A small image classifier, trained from scratch.
Model: 4.32M parameters, arch resnet_bottleneck, norm batchnorm, activation leaky_relu, depths [4, 7, 4], widths [192, 384, 768].
Training: 4600 steps, batches of 384.
Data: trained on Sentinel-2 satellite tiles (TerraMesh), 72500 training examples, 24.4 epochs.
Rows from block 11, named by matrix and row number. Each number is 200 + 30 x the weight over its row's rms, rounded and kept within 0 to 999. All counts start at 0.
# short1: shortcut pointwise conv (model.blocks.11.short.1.weight, 768x384x1x1), inputs 0-54
short1.18,192,183,162,255,204,181,186,210,250,227,211,218,174,215,212,234,272,218,208,161,218,211,184,214,197,162,192,195,203,267,182,212,179,208,149,185,235,211,216,182,194,193,204,205,251,205,222,242,231,198,208,208,143,189,144
short1.19,206,226,203,176,173,246,217,194,181,178,185,193,196,231,209,175,167,242,175,176,217,234,209,174,205,271,234,190,170,170,162,195,205,203,189,179,173,142,213,180,163,197,147,205,200,247,244,204,191,186,204,239,144,225,171
short1.20,193,198,158,225,225,213,182,136,172,136,209,231,185,180,175,217,170,198,226,201,182,190,164,256,159,194,200,223,194,199,222,208,197,192,213,157,207,193,153,225,208,188,143,241,190,265,204,225,176,171,162,192,270,180,219
short1.21,190,165,162,192,149,231,171,214,203,179,170,197,197,205,251,189,197,193,255,188,181,242,169,213,199,213,175,205,229,219,171,206,200,235,209,159,212,159,235,207,233,177,181,193,229,170,236,198,182,223,218,203,207,247,212
short1.22,216,200,208,167,235,231,253,213,236,207,176,252,163,155,193,217,166,230,149,184,228,177,216,206,214,182,124,239,226,218,202,186,239,191,216,172,227,184,201,176,227,165,211,211,233,182,222,231,187,207,180,214,181,254,248
short1.23,190,186,206,224,197,220,183,203,185,162,188,169,211,292,195,210,257,202,160,188,239,223,153,175,248,197,157,203,159,220,198,197,209,196,170,183,203,180,204,272,215,209,155,240,245,167,217,224,166,193,163,211,183,214,192
short1.24,198,230,198,199,274,267,163,210,187,169,211,186,192,220,150,246,186,202,176,226,192,164,185,169,193,263,248,210,181,204,221,141,201,211,178,207,262,199,240,216,193,198,227,242,159,120,261,221,161,205,199,182,228,229,221
short1.25,189,172,219,190,197,242,149,184,199,242,204,241,227,198,201,217,226,183,215,233,196,182,206,200,247,208,177,178,201,194,239,265,183,176,252,220,231,241,233,172,217,174,229,162,184,194,185,176,272,192,181,205,119,205,132
short1.26,210,222,138,181,215,232,193,204,233,228,204,213,200,178,232,223,218,172,217,181,193,251,203,205,221,204,251,221,221,191,183,249,211,255,184,157,207,186,197,166,170,208,175,156,171,205,256,191,200,219,181,253,150,204,203
short1.27,208,170,209,157,208,183,128,182,219,291,211,190,181,244,196,174,152,192,212,200,177,151,189,199,204,184,201,161,263,192,233,213,257,173,200,204,205,221,201,174,148,219,141,188,173,163,207,208,226,142,275,228,197,167,168
short1.28,284,181,170,177,207,136,184,179,185,208,241,172,221,235,187,211,256,212,182,151,229,251,135,255,179,237,178,216,160,210,129,178,212,211,198,197,150,189,168,179,179,183,186,186,226,172,192,168,221,242,180,261,159,227,196
short1.29,203,210,184,178,238,188,226,188,260,216,267,208,197,231,209,214,169,199,206,233,262,203,239,179,155,227,155,226,164,218,180,229,239,235,196,233,192,203,198,163,234,160,190,211,172,167,158,178,182,181,151,181,178,167,207
short1.30,204,223,252,221,217,184,204,258,171,207,242,255,228,210,212,195,187,200,237,158,196,249,203,195,162,198,218,210,165,210,225,190,183,270,168,209,245,212,185,144,203,204,214,222,192,251,192,204,212,219,229,202,240,179,193
short1.31,213,214,191,245,219,189,207,178,137,241,163,216,232,171,204,161,198,173,169,232,224,191,179,248,211,227,242,175,200,203,168,179,211,191,191,183,256,187,235,188,169,191,188,209,279,258,196,180,167,196,233,170,170,243,235
short1.32,181,167,168,246,183,228,161,147,198,227,210,229,160,170,214,224,218,216,251,169,212,198,231,176,235,195,183,266,217,195,214,223,218,183,191,250,236,206,235,265,228,242,162,171,243,182,161,248,165,218,209,170,255,190,209
short1.33,167,251,228,273,215,197,166,190,232,127,202,214,222,235,146,172,212,232,252,206,204,229,156,207,227,203,214,231,244,136,208,233,206,236,166,204,216,149,181,171,157,222,184,193,208,192,223,193,178,205,240,205,181,219,191
short1.34,174,199,200,205,212,178,191,186,228,180,258,185,250,204,240,171,175,197,186,215,139,191,202,199,193,211,200,188,179,176,159,188,219,227,194,152,175,268,170,179,198,235,204,191,232,204,240,196,191,267,267,169,196,215,192
short1.35,215,214,197,199,147,220,237,172,219,160,207,190,238,160,221,161,229,197,232,184,167,138,148,197,170,248,271,220,190,220,200,175,252,138,168,154,153,237,206,191,200,228,153,218,185,248,183,244,188,199,208,189,137,190,168
short1.36,231,139,218,187,159,227,189,207,169,113,154,227,229,201,204,191,145,223,164,215,233,184,204,163,192,235,234,221,146,250,215,169,209,177,194,192,107,167,175,202,202,198,232,196,165,209,226,230,267,228,136,164,224,205,139
short1.37,209,210,175,222,226,179,218,204,166,220,122,158,161,176,151,187,243,207,219,188,196,205,219,164,181,208,250,282,143,243,157,179,165,213,204,203,195,173,185,196,201,238,277,201,204,176,210,220,201,220,209,213,218,214,186
short1.38,216,186,189,214,212,196,186,171,188,239,234,151,179,199,254,216,169,239,179,193,155,228,201,237,132,224,190,190,199,223,157,151,178,200,188,198,183,255,211,174,173,153,191,199,201,225,204,211,156,166,141,202,192,180,210
short1.39,167,208,197,203,220,200,177,159,151,158,270,231,220,253,191,201,207,169,211,172,178,165,189,197,210,158,247,254,185,252,182,217,215,177,221,218,190,196,242,217,206,185,134,226,197,180,198,227,229,197,230,158,218,196,266
short1.40,191,221,155,180,205,204,232,215,194,206,159,235,256,219,173,181,221,194,179,192,255,220,193,158,209,192,189,222,161,264,231,198,211,173,200,200,180,155,162,217,200,265,195,188,186,216,267,193,209,217,245,280,143,223,154
short1.41,184,228,200,178,214,234,176,213,163,176,206,223,192,196,265,168,216,234,183,187,157,218,285,207,219,258,189,219,236,210,206,190,196,175,200,195,207,181,218,187,180,212,214,232,184,254,202,220,205,157,169,200,179,208,184
short1.42,216,175,182,189,204,220,129,176,262,159,184,223,186,204,212,216,188,197,166,197,249,164,210,264,230,205,206,178,172,140,214,247,182,169,169,171,195,247,193,188,189,145,162,210,213,229,193,213,191,154,248,154,197,203,176
short1.43,200,224,207,203,156,248,119,142,180,170,210,219,200,217,183,191,203,186,238,170,223,178,199,210,206,191,261,166,132,207,207,180,258,228,208,223,254,179,217,196,160,207,280,176,199,201,223,240,171,205,215,173,247,261,233
short1.44,176,217,190,197,200,173,192,206,199,190,215,239,174,190,189,213,233,195,221,209,163,163,211,196,204,199,195,235,191,154,154,207,242,162,163,255,229,165,244,236,160,176,197,237,216,229,208,169,211,193,219,226,145,183,183
short1.45,235,228,225,199,245,214,211,227,216,226,217,166,107,176,225,179,169,182,166,220,245,204,206,198,201,251,232,176,226,161,223,178,199,206,178,183,237,174,271,165,169,249,159,251,159,204,241,208,166,205,208,186,198,235,209
short1.46,184,252,153,189,243,228,168,208,208,217,216,194,196,207,165,161,161,183,135,200,225,240,138,196,243,177,194,176,158,178,204,224,244,130,230,192,214,118,213,229,211,218,152,168,213,237,168,212,261,221,246,198,191,196,169
short1.47,220,172,166,167,219,248,207,222,264,201,188,222,178,236,220,219,265,147,197,164,209,196,171,174,233,221,253,227,185,204,157,224,142,180,208,200,194,200,230,202,213,221,121,232,239,157,210,147,219,216,205,173,230,210,189
short1.48,236,227,185,200,233,213,185,168,241,234,191,206,228,206,223,274,118,193,223,204,204,204,184,212,204,175,212,167,181,222,208,171,198,177,205,172,187,175,204,180,237,185,224,173,124,155,244,217,292,257,183,238,206,173,253
short1.49,192,223,198,155,176,205,189,199,144,181,239,206,185,229,178,185,246,171,182,242,234,203,160,259,217,175,160,198,170,197,187,210,165,223,206,235,158,226,216,203,191,203,185,226,209,208,208,177,244,211,179,142,206,184,239
short1.50,183,211,282,198,180,163,199,180,220,205,168,200,222,228,216,210,194,168,172,214,244,166,223,216,236,198,163,202,204,222,252,151,204,173,174,173,217,209,184,197,196,231,233,235,187,197,247,195,242,192,211,205,190,185,170
short1.51,181,177,179,173,204,193,189,233,177,184,236,214,204,183,221,225,166,217,209,215,198,138,142,188,179,202,186,237,199,189,174,154,198,235,185,190,193,127,211,169,192,194,194,249,205,169,159,148,161,191,173,212,208,189,203
short1.52,167,208,194,163,221,183,242,222,228,190,132,208,123,256,257,203,188,212,201,184,218,227,239,195,232,177,142,252,189,169,220,168,171,237,198,216,209,162,256,203,255,203,218,173,180,145,144,160,176,175,262,204,209,159,220
short1.53,162,171,213,176,216,185,190,187,190,189,172,203,202,174,202,275,194,135,220,217,188,203,187,178,209,191,198,179,192,245,190,216,158,201,186,206,208,166,184,167,222,184,212,206,197,187,171,197,189,171,217,200,202,227,213
short1.54,172,178,154,164,198,174,190,185,212,247,240,171,212,187,153,198,230,221,190,207,247,202,214,197,286,166,252,205,229,181,219,173,211,175,144,167,181,173,218,181,231,156,237,232,172,171,164,204,201,221,225,193,174,196,209
short1.55,189,165,242,209,184,206,182,170,237,190,141,198,173,172,215,202,187,185,247,211,173,197,215,203,159,249,221,221,195,219,210,245,191,111,243,162,183,197,219,157,198,192,216,199,192,202,235,175,185,161,196,161,199,214,223
short1.56,216,165,177,182,233,196,211,250,163,275,194,235,230,175,265,90,213,241,214,204,212,182,201,226,181,195,209,169,186,203,132,187,184,200,170,209,202,179,199,223,209,246,171,153,200,204,203,196,149,176,225,198,199,244,173
short1.57,161,205,210,229,162,186,213,225,188,231,195,176,231,181,192,219,193,182,215,206,195,210,175,215,171,239,202,195,277,224,178,184,198,171,206,214,194,162,154,197,176,215,217,178,185,215,223,228,164,222,178,233,160,231,210
short1.58,220,168,178,188,168,167,230,228,173,182,164,210,189,213,178,185,217,138,158,177,215,206,186,197,220,224,237,178,202,218,256,200,192,176,146,233,263,183,174,155,230,206,151,217,159,124,189,176,205,209,161,220,146,178,193
short1.59,204,161,161,230,196,171,207,167,235,166,221,134,156,204,199,222,226,227,214,198,192,115,197,149,197,197,197,231,186,195,207,147,242,222,158,167,186,160,204,215,219,221,201,223,182,168,194,207,189,223,219,215,204,195,248
short1.60,213,153,217,211,228,173,142,217,186,168,222,167,191,127,148,129,205,216,147,228,184,201,190,183,212,196,206,219,186,98,149,186,200,217,166,194,203,179,204,187,179,198,179,209,213,229,203,238,202,192,172,192,186,222,207
short1.61,226,206,209,195,204,226,227,251,175,182,209,204,189,255,211,176,188,211,216,140,230,226,140,170,218,127,218,217,229,204,187,211,158,191,198,200,181,155,216,178,216,207,163,201,223,185,198,197,178,216,207,167,200,256,174
short1.62,241,151,215,181,166,239,201,210,200,187,222,162,237,213,210,180,213,208,184,156,246,202,171,246,194,165,212,208,155,213,171,160,215,209,230,244,189,241,254,187,124,238,161,238,205,166,166,229,216,193,164,228,206,269,216
short1.63,192,191,126,215,213,139,163,228,118,210,199,174,194,191,177,144,199,199,155,176,212,176,170,187,265,233,212,213,186,205,215,185,275,218,230,216,147,269,196,241,169,178,217,179,252,231,205,231,186,211,238,198,190,117,178
short1.64,177,237,218,235,226,237,239,203,210,222,222,198,172,204,213,206,260,239,179,201,222,180,194,214,208,231,165,197,224,237,188,200,213,188,153,152,162,167,201,189,190,147,204,174,243,215,209,170,173,197,212,185,186,240,239
short1.65,206,225,173,248,179,249,214,185,151,233,203,205,188,170,147,246,196,203,215,197,190,155,173,183,148,192,181,193,197,227,148,180,171,173,218,159,207,195,188,186,226,248,237,222,154,220,187,181,215,170,229,245,211,180,196
short1.66,214,199,181,175,179,255,197,195,198,187,207,166,203,189,220,220,215,184,166,228,145,215,233,127,193,166,243,214,177,178,189,263,188,235,192,133,197,246,184,182,200,243,143,206,259,223,190,188,193,205,162,240,209,202,174
short1.67,176,215,193,174,168,187,216,172,238,193,220,187,234,195,177,143,206,207,186,213,205,164,227,169,176,273,218,203,220,197,250,206,197,185,189,147,227,188,215,275,229,189,218,140,249,184,238,258,259,194,256,170,141,188,197
short1.68,151,218,175,221,218,201,213,217,203,268,271,196,164,177,197,168,261,196,207,160,142,206,220,227,168,221,210,205,215,172,192,196,218,229,242,201,221,135,200,150,216,171,218,195,142,176,167,177,190,179,207,201,203,179,213
short1.69,261,228,240,243,162,239,204,153,206,229,206,218,230,189,213,199,208,221,190,152,176,195,188,245,173,230,204,172,223,175,205,214,219,275,162,205,221,227,140,204,190,190,213,227,244,129,188,175,162,203,194,199,285,186,219
short1.70,165,208,199,181,206,169,210,165,223,204,173,242,194,198,203,190,198,205,167,164,104,163,217,162,209,168,247,238,191,237,249,211,205,200,194,211,144,234,207,191,186,224,233,205,215,161,183,157,117,211,188,237,153,179,202
short1.71,182,231,232,173,208,190,212,191,200,184,140,225,167,207,182,177,215,124,253,175,188,228,192,181,230,185,236,217,258,202,146,227,220,217,220,205,202,134,240,175,224,209,178,192,194,178,147,218,114,215,204,188,212,256,213
short1.72,231,178,225,185,216,159,138,264,191,223,176,201,210,247,202,144,176,199,185,194,206,208,201,244,158,244,197,182,243,181,190,187,211,160,244,137,175,231,156,176,172,193,227,161,218,230,241,216,179,205,201,190,209,198,200
short1.73,196,201,220,154,217,234,153,178,167,163,172,191,159,241,157,174,161,180,188,234,274,196,235,161,221,128,214,171,172,176,195,195,169,227,154,199,212,177,144,184,168,236,221,196,215,172,228,169,247,172,231,191,189,177,214
short1.74,135,213,212,212,215,204,195,189,154,190,251,216,203,189,171,213,191,213,138,238,198,193,182,215,223,203,208,213,281,136,214,209,206,210,243,231,187,155,191,168,189,184,175,204,230,194,144,200,216,280,237,156,198,221,247
short1.75,242,225,226,210,277,170,185,208,159,223,199,195,248,242,205,188,208,204,211,184,183,199,249,170,178,212,241,200,255,245,160,163,205,207,174,177,186,167,224,167,201,210,164,241,198,215,153,227,185,142,198,226,227,142,190
short1.76,223,188,194,178,193,166,223,125,157,226,207,267,187,192,227,169,153,196,207,249,242,185,160,208,205,155,227,166,176,204,189,203,138,167,212,199,215,245,179,184,233,230,146,158,235,160,272,251,193,203,230,219,205,218,208
short1.77,146,273,170,193,259,260,195,177,166,147,193,227,216,190,212,205,215,213,191,172,147,167,192,156,205,208,212,148,202,214,204,213,161,186,181,185,214,235,247,156,235,237,133,226,177,211,221,221,183,212,236,172,238,241,192
short1.78,194,224,140,234,268,222,227,202,187,176,191,227,210,218,156,205,230,173,174,209,170,157,230,146,240,201,178,166,194,231,147,241,178,232,219,228,251,237,157,188,196,200,232,173,163,195,199,191,223,157,182,237,109,179,212
short1.79,184,200,206,181,194,177,220,200,177,234,187,190,229,218,267,241,188,204,211,262,201,204,185,195,201,212,197,165,192,144,210,231,178,198,210,156,202,188,191,177,195,136,240,150,210,187,242,195,213,159,218,137,219,236,213
short1.80,224,187,179,242,211,237,207,174,200,189,165,191,154,186,171,241,200,224,229,155,260,152,158,235,257,207,149,192,205,238,240,171,185,201,187,167,198,199,192,218,220,232,245,231,200,167,289,169,173,204,227,247,178,272,232
short1.81,151,240,166,193,177,175,171,230,214,148,182,206,202,175,220,254,211,141,226,233,205,197,179,210,187,177,168,196,196,214,210,220,249,219,257,204,207,172,218,207,230,185,138,213,192,145,211,199,234,213,157,244,201,196,211
short1.82,150,226,223,165,178,231,170,111,147,131,228,145,197,300,177,209,254,171,226,193,152,198,215,191,236,216,178,228,130,175,178,148,200,175,213,220,234,226,179,245,202,196,196,244,228,155,186,247,158,221,220,162,180,205,213
short1.83,267,183,114,167,192,224,176,170,192,241,165,152,221,188,202,182,168,209,131,197,175,176,168,187,245,209,210,223,240,191,180,197,215,180,216,265,201,221,176,195,187,211,210,137,264,247,246,162,205,192,200,245,169,215,146
short1.84,177,212,177,176,240,220,206,166,181,174,156,212,257,189,208,165,209,207,199,229,197,192,184,181,198,166,252,174,176,159,182,165,205,112,157,226,185,210,228,195,175,224,236,194,184,176,190,192,242,145,285,167,194,241,215
short1.85,220,234,192,207,174,176,222,200,180,220,182,224,234,211,208,252,207,186,179,222,193,199,186,190,172,185,215,227,158,149,182,193,186,218,136,169,209,205,243,144,174,161,204,219,157,215,235,216,138,237,264,205,219,204,195
short1.86,181,194,186,194,201,205,132,204,200,160,209,212,214,210,173,230,233,138,180,179,174,217,207,185,235,240,226,251,169,195,185,235,215,193,235,191,191,202,203,244,217,195,180,183,235,153,244,214,187,186,171,146,180,283,191
short1.87,142,232,196,225,221,147,192,194,178,209,228,189,237,175,216,197,252,230,252,221,221,196,177,133,157,175,209,190,190,235,160,203,175,188,181,218,233,192,258,212,113,191,160,245,226,231,183,216,160,207,176,183,222,188,243
short1.88,226,203,198,160,220,161,180,191,208,173,204,199,199,193,138,197,168,182,183,223,205,204,225,164,235,187,211,190,234,167,238,149,196,213,212,243,196,166,147,155,185,219,190,163,185,130,197,245,139,164,207,217,213,159,223
short1.89,219,188,209,186,224,228,237,226,214,177,207,176,199,149,188,240,201,220,183,209,217,165,213,192,194,221,232,139,194,200,165,208,202,233,228,197,207,203,187,118,172,198,269,180,240,165,137,193,177,204,176,211,218,227,217
short1.90,204,190,195,181,167,213,213,203,252,224,185,169,214,186,152,193,229,191,262,196,162,189,158,220,169,221,205,212,174,154,218,189,147,145,160,189,215,261,188,203,227,226,167,154,184,161,224,181,147,171,233,257,182,148,188
short1.91,214,222,256,188,189,244,260,218,205,150,250,194,226,211,204,168,157,184,212,179,187,188,231,161,160,223,169,222,190,203,224,183,178,213,241,242,252,214,143,248,211,209,153,260,201,203,146,194,224,249,163,217,148,232,199
short1.92,175,189,172,200,153,195,135,207,174,192,204,220,217,256,170,214,180,196,254,207,194,141,175,245,213,178,173,181,183,222,215,169,147,201,203,191,199,196,199,190,169,203,177,230,251,185,191,147,184,164,271,235,175,228,210
short1.93,152,230,179,184,178,166,238,187,162,166,192,210,199,188,233,189,162,155,224,266,213,203,176,225,139,214,211,174,244,235,204,185,188,214,165,146,151,159,237,191,186,142,157,191,242,157,230,215,222,262,157,235,187,235,194
short1.94,237,235,213,226,238,223,191,137,220,150,190,208,189,192,214,187,153,215,206,199,208,176,174,199,226,222,250,134,211,155,189,215,216,253,193,136,190,211,181,212,274,219,207,205,207,273,165,199,183,242,197,215,163,174,192
short1.95,251,238,156,201,196,188,213,207,236,176,214,220,232,160,183,202,185,196,188,201,170,180,189,260,197,206,216,171,229,197,181,239,200,227,232,169,210,241,204,199,177,169,133,185,206,195,252,175,201,202,172,179,208,180,215
short1.96,215,178,248,210,218,142,159,203,153,233,218,235,197,170,171,241,168,187,212,181,204,219,239,151,206,200,252,207,196,217,223,236,166,251,177,211,239,202,182,192,187,174,194,226,202,212,225,181,206,185,194,198,236,181,210
short1.97,166,244,247,236,194,209,187,158,151,210,218,229,227,185,210,165,238,208,163,211,198,153,191,152,240,128,178,194,195,216,169,132,242,241,268,230,166,192,168,191,186,179,184,180,186,204,252,226,250,242,210,237,203,152,188
short1.98,193,209,187,255,221,238,242,189,197,239,94,193,213,174,174,238,194,224,192,228,221,201,252,143,162,172,239,197,189,225,185,183,161,221,173,168,225,134,166,188,183,251,202,181,201,203,193,219,168,172,240,245,196,275,243
short1.99,266,243,216,186,168,201,210,202,157,186,199,173,158,202,186,220,207,248,183,173,219,168,157,215,203,215,197,163,200,207,188,178,187,177,175,249,202,171,181,173,210,210,208,243,146,235,200,185,176,173,171,173,203,181,210
short1.100,147,187,242,189,201,206,219,221,194,210,164,166,203,226,222,233,236,223,214,223,190,166,192,207,188,190,177,172,197,210,185,187,142,223,242,204,153,169,200,229,156,159,250,212,221,231,220,200,150,192,156,252,173,186,252
short1.101,243,191,188,182,225,220,224,254,160,210,203,211,212,197,209,233,172,231,236,201,165,202,230,233,170,213,177,147,199,222,170,171,230,184,208,179,202,199,171,187,175,174,195,230,189,178,219,227,205,163,235,246,219,243,184
short1.102,193,222,167,195,187,187,185,193,221,210,169,216,194,224,162,196,247,209,215,154,138,236,225,234,205,196,230,187,128,124,162,226,262,180,188,221,181,210,157,187,252,220,156,214,186,223,190,211,183,187,195,204,167,175,252
short1.103,203,192,207,221,196,180,218,238,175,194,200,254,247,133,185,191,166,194,174,176,198,219,158,246,223,185,187,201,181,183,200,245,188,162,205,165,229,195,218,169,207,175,121,209,249,237,231,201,163,177,179,157,167,205,140
short1.104,223,222,162,174,177,151,195,214,199,226,206,207,225,193,223,201,171,244,210,258,200,195,269,252,193,181,147,207,210,161,216,154,182,221,240,183,174,171,207,214,257,199,173,145,171,208,211,217,200,199,202,224,137,165,197
short1.105,232,228,194,204,213,216,170,190,218,256,186,201,226,218,235,236,195,228,224,200,234,202,193,267,201,196,173,176,172,227,164,176,205,190,152,170,166,249,189,239,163,193,165,219,229,223,215,224,145,238,206,196,154,250,188
short1.106,205,175,246,178,211,156,201,175,159,136,212,181,241,202,232,228,194,127,187,204,145,156,180,218,233,221,162,247,232,220,187,209,181,151,168,185,200,204,188,187,161,190,182,181,211,202,178,214,237,202,194,190,177,179,178
short1.107,203,161,207,255,219,216,250,211,196,213,200,216,170,211,164,216,177,276,202,177,175,188,134,208,222,270,186,185,188,192,174,195,171,177,180,243,204,181,210,159,167,198,239,209,217,248,161,195,174,201,202,172,245,185,201
short1.108,201,197,172,242,180,201,211,257,176,176,180,198,188,259,109,213,214,195,171,175,177,209,208,213,228,185,231,179,180,159,162,166,187,139,204,150,186,171,156,171,223,196,199,199,187,243,155,195,187,175,187,167,163,134,171
short1.109,235,201,156,233,195,134,150,215,163,163,204,225,208,212,205,187,149,163,244,156,203,239,223,229,256,207,183,186,227,181,191,183,186,203,246,222,200,199,180,173,194,228,207,221,167,189,183,183,186,167,176,192,185,184,191
short1.110,193,219,188,188,196,170,191,216,192,139,174,226,224,215,217,220,189,189,220,174,238,216,229,195,214,243,150,199,222,196,258,216,227,203,209,210,166,239,217,203,200,260,215,207,226,216,211,183,212,256,184,168,204,182,165
short1.111,212,201,126,202,162,192,245,175,185,209,191,178,154,173,214,197,235,203,171,149,166,178,167,201,179,152,222,264,259,164,190,205,121,195,184,190,190,220,186,215,173,216,203,169,217,181,221,232,215,198,212,230,189,203,207
short1.112,229,181,214,151,237,162,193,183,200,199,188,181,181,182,160,171,220,226,176,184,195,164,202,176,200,232,204,259,172,196,204,194,240,190,211,169,198,229,234,196,169,171,179,174,207,214,231,186,235,128,228,204,184,177,251
short1.113,155,187,190,182,216,159,260,253,191,231,228,202,216,166,239,222,257,198,180,233,191,231,224,270,196,166,223,170,206,206,222,202,200,206,194,189,182,162,212,208,195,211,170,207,238,239,239,244,216,209,181,235,251,204,184
short1.114,246,189,147,209,197,243,148,162,212,191,248,239,207,202,168,229,213,208,176,220,286,189,171,172,224,235,182,211,195,178,160,198,239,220,238,233,207,226,176,172,208,172,252,223,183,208,275,225,145,186,162,202,159,205,131
short1.115,192,144,209,173,202,200,175,253,170,207,216,153,184,181,216,233,179,187,233,209,207,185,263,173,198,206,223,200,194,170,191,217,138,182,262,142,232,213,200,187,193,186,221,176,198,207,227,208,187,181,210,206,116,185,222
short1.116,172,203,129,173,243,210,160,202,203,148,212,187,173,270,221,133,191,169,187,177,196,152,176,166,230,256,191,121,235,188,202,187,230,191,208,209,191,186,227,234,199,196,206,189,165,232,166,251,242,202,188,187,215,189,202
short1.117,190,185,185,201,205,173,204,219,213,177,175,194,198,177,238,186,206,206,163,215,201,216,150,271,195,228,201,230,176,195,169,243,191,166,169,159,176,172,205,120,191,156,239,228,190,168,254,241,146,184,245,183,126,199,204
short1.118,181,162,217,203,145,165,240,175,261,193,209,215,212,188,181,158,161,235,194,178,183,195,186,196,238,203,214,229,217,167,191,179,211,178,176,175,179,216,223,163,201,177,202,205,207,292,184,182,194,202,226,245,274,233,145
short1.119,267,223,235,190,131,214,154,162,163,174,143,203,187,165,208,285,150,162,251,200,177,167,156,188,184,190,182,180,214,174,194,234,204,176,157,169,178,225,191,186,167,199,285,174,232,190,218,221,144,212,186,225,227,201,195
short1.120,178,194,224,184,221,182,178,177,213,189,226,247,165,231,220,226,140,149,273,178,214,225,195,232,217,266,188,195,133,235,200,170,188,178,163,227,181,193,164,210,177,200,189,163,164,196,249,229,227,189,188,239,194,228,231
short1.121,209,144,165,189,210,218,220,258,178,217,235,226,174,212,179,198,205,195,230,197,191,165,135,173,221,217,232,206,171,235,129,171,200,207,173,190,174,152,162,244,126,217,236,167,223,197,216,186,216,152,203,266,190,233,215
short1.122,180,173,229,215,237,175,227,179,167,186,204,211,242,271,203,213,267,196,194,198,213,239,234,186,240,195,209,215,208,215,162,160,200,180,237,213,165,279,167,199,188,217,208,177,188,197,208,205,209,229,179,165,242,139,209
short1.123,237,184,181,132,234,213,234,166,213,209,186,209,199,243,201,189,192,252,179,183,181,216,213,160,186,259,191,221,156,234,196,210,219,195,138,186,218,125,194,286,132,236,182,226,207,206,175,193,250,198,226,186,273,210,167
short1.124,152,183,225,251,204,214,228,230,174,212,197,212,223,150,197,183,219,201,203,197,187,229,141,169,235,190,178,176,244,187,209,216,173,183,179,215,202,148,143,213,136,154,232,229,211,194,190,180,205,165,217,223,170,121,114
short1.125,186,227,135,178,180,249,193,220,200,197,229,182,182,200,188,180,180,277,193,190,244,245,155,215,230,211,215,184,205,224,215,207,202,201,174,226,193,167,221,220,239,197,179,211,204,182,194,205,196,212,217,166,194,177,187
short1.126,207,127,188,175,190,160,189,193,138,153,204,192,227,180,227,182,100,148,136,214,194,199,246,144,198,170,228,150,258,180,243,228,168,150,216,206,177,205,229,166,209,206,267,175,212,199,173,181,229,224,196,232,197,178,218
short1.127,202,187,152,191,220,224,155,210,200,158,259,173,185,179,173,170,197,249,213,152,168,172,132,236,204,223,174,183,206,204,167,185,207,218,192,241,200,239,230,196,175,132,164,160,175,195,206,238,198,173,202,141,199,199,182
short1.128,153,197,187,210,215,180,248,246,205,180,236,199,196,142,217,229,194,221,193,252,183,176,200,188,199,141,165,183,204,216,192,190,213,208,165,218,204,251,191,250,226,222,220,188,245,175,192,211,239,197,204,251,173,196,200
short1.129,211,197,204,214,205,187,230,208,178,205,214,189,226,163,205,179,218,258,208,192,180,196,142,221,195,171,222,230,184,213,197,249,244,168,212,242,233,281,238,190,186,171,220,167,188,210,231,220,190,192,213,191,205,184,199
short1.130,170,155,255,200,218,185,187,161,171,220,147,187,205,191,196,179,139,236,190,187,170,248,265,198,224,160,184,215,207,184,205,177,254,160,252,198,124,145,226,244,194,187,232,226,170,170,198,193,185,244,179,182,226,219,223
short1.131,222,239,201,214,187,199,158,155,202,126,243,226,198,191,206,201,212,220,203,179,194,220,173,192,168,224,213,159,200,178,178,167,147,164,221,174,207,204,159,184,192,230,180,235,187,178,210,194,145,232,192,216,246,216,211
short1.132,231,164,184,247,156,176,164,206,169,167,168,220,225,190,162,197,263,245,182,228,230,197,176,168,225,203,197,183,188,172,235,225,260,229,174,160,239,195,144,168,212,223,202,238,246,150,199,189,187,172,197,135,180,218,172
short1.133,201,193,209,165,234,202,174,252,233,203,201,210,231,226,249,227,228,195,238,185,146,188,235,182,218,157,231,183,241,213,203,178,237,227,177,251,210,199,193,177,178,196,211,206,212,202,181,221,185,230,200,211,167,235,285
short1.134,263,240,221,195,196,179,184,151,222,215,210,180,188,195,170,212,241,171,199,180,221,197,212,179,194,148,226,145,179,155,152,184,187,206,203,183,234,203,210,262,238,258,197,209,172,195,213,268,196,239,221,186,234,223,253
short1.135,253,237,182,134,182,230,200,213,246,176,263,213,177,207,194,192,149,176,178,141,199,230,229,194,228,229,229,192,234,165,136,193,196,204,230,250,156,219,182,165,178,188,199,169,147,149,169,172,202,148,159,162,208,201,192
short1.136,219,234,159,216,210,144,236,185,187,181,202,160,234,173,194,178,199,153,171,187,195,220,170,185,204,162,133,186,126,199,223,209,251,201,184,180,173,207,208,222,265,199,172,155,240,238,197,214,223,225,216,228,190,203,186
short1.137,230,167,227,222,204,182,195,223,221,212,252,163,203,175,220,152,227,197,222,229,163,137,261,196,199,232,151,176,237,201,236,202,231,247,247,175,194,215,231,173,164,226,221,223,185,180,209,188,161,186,168,157,246,180,214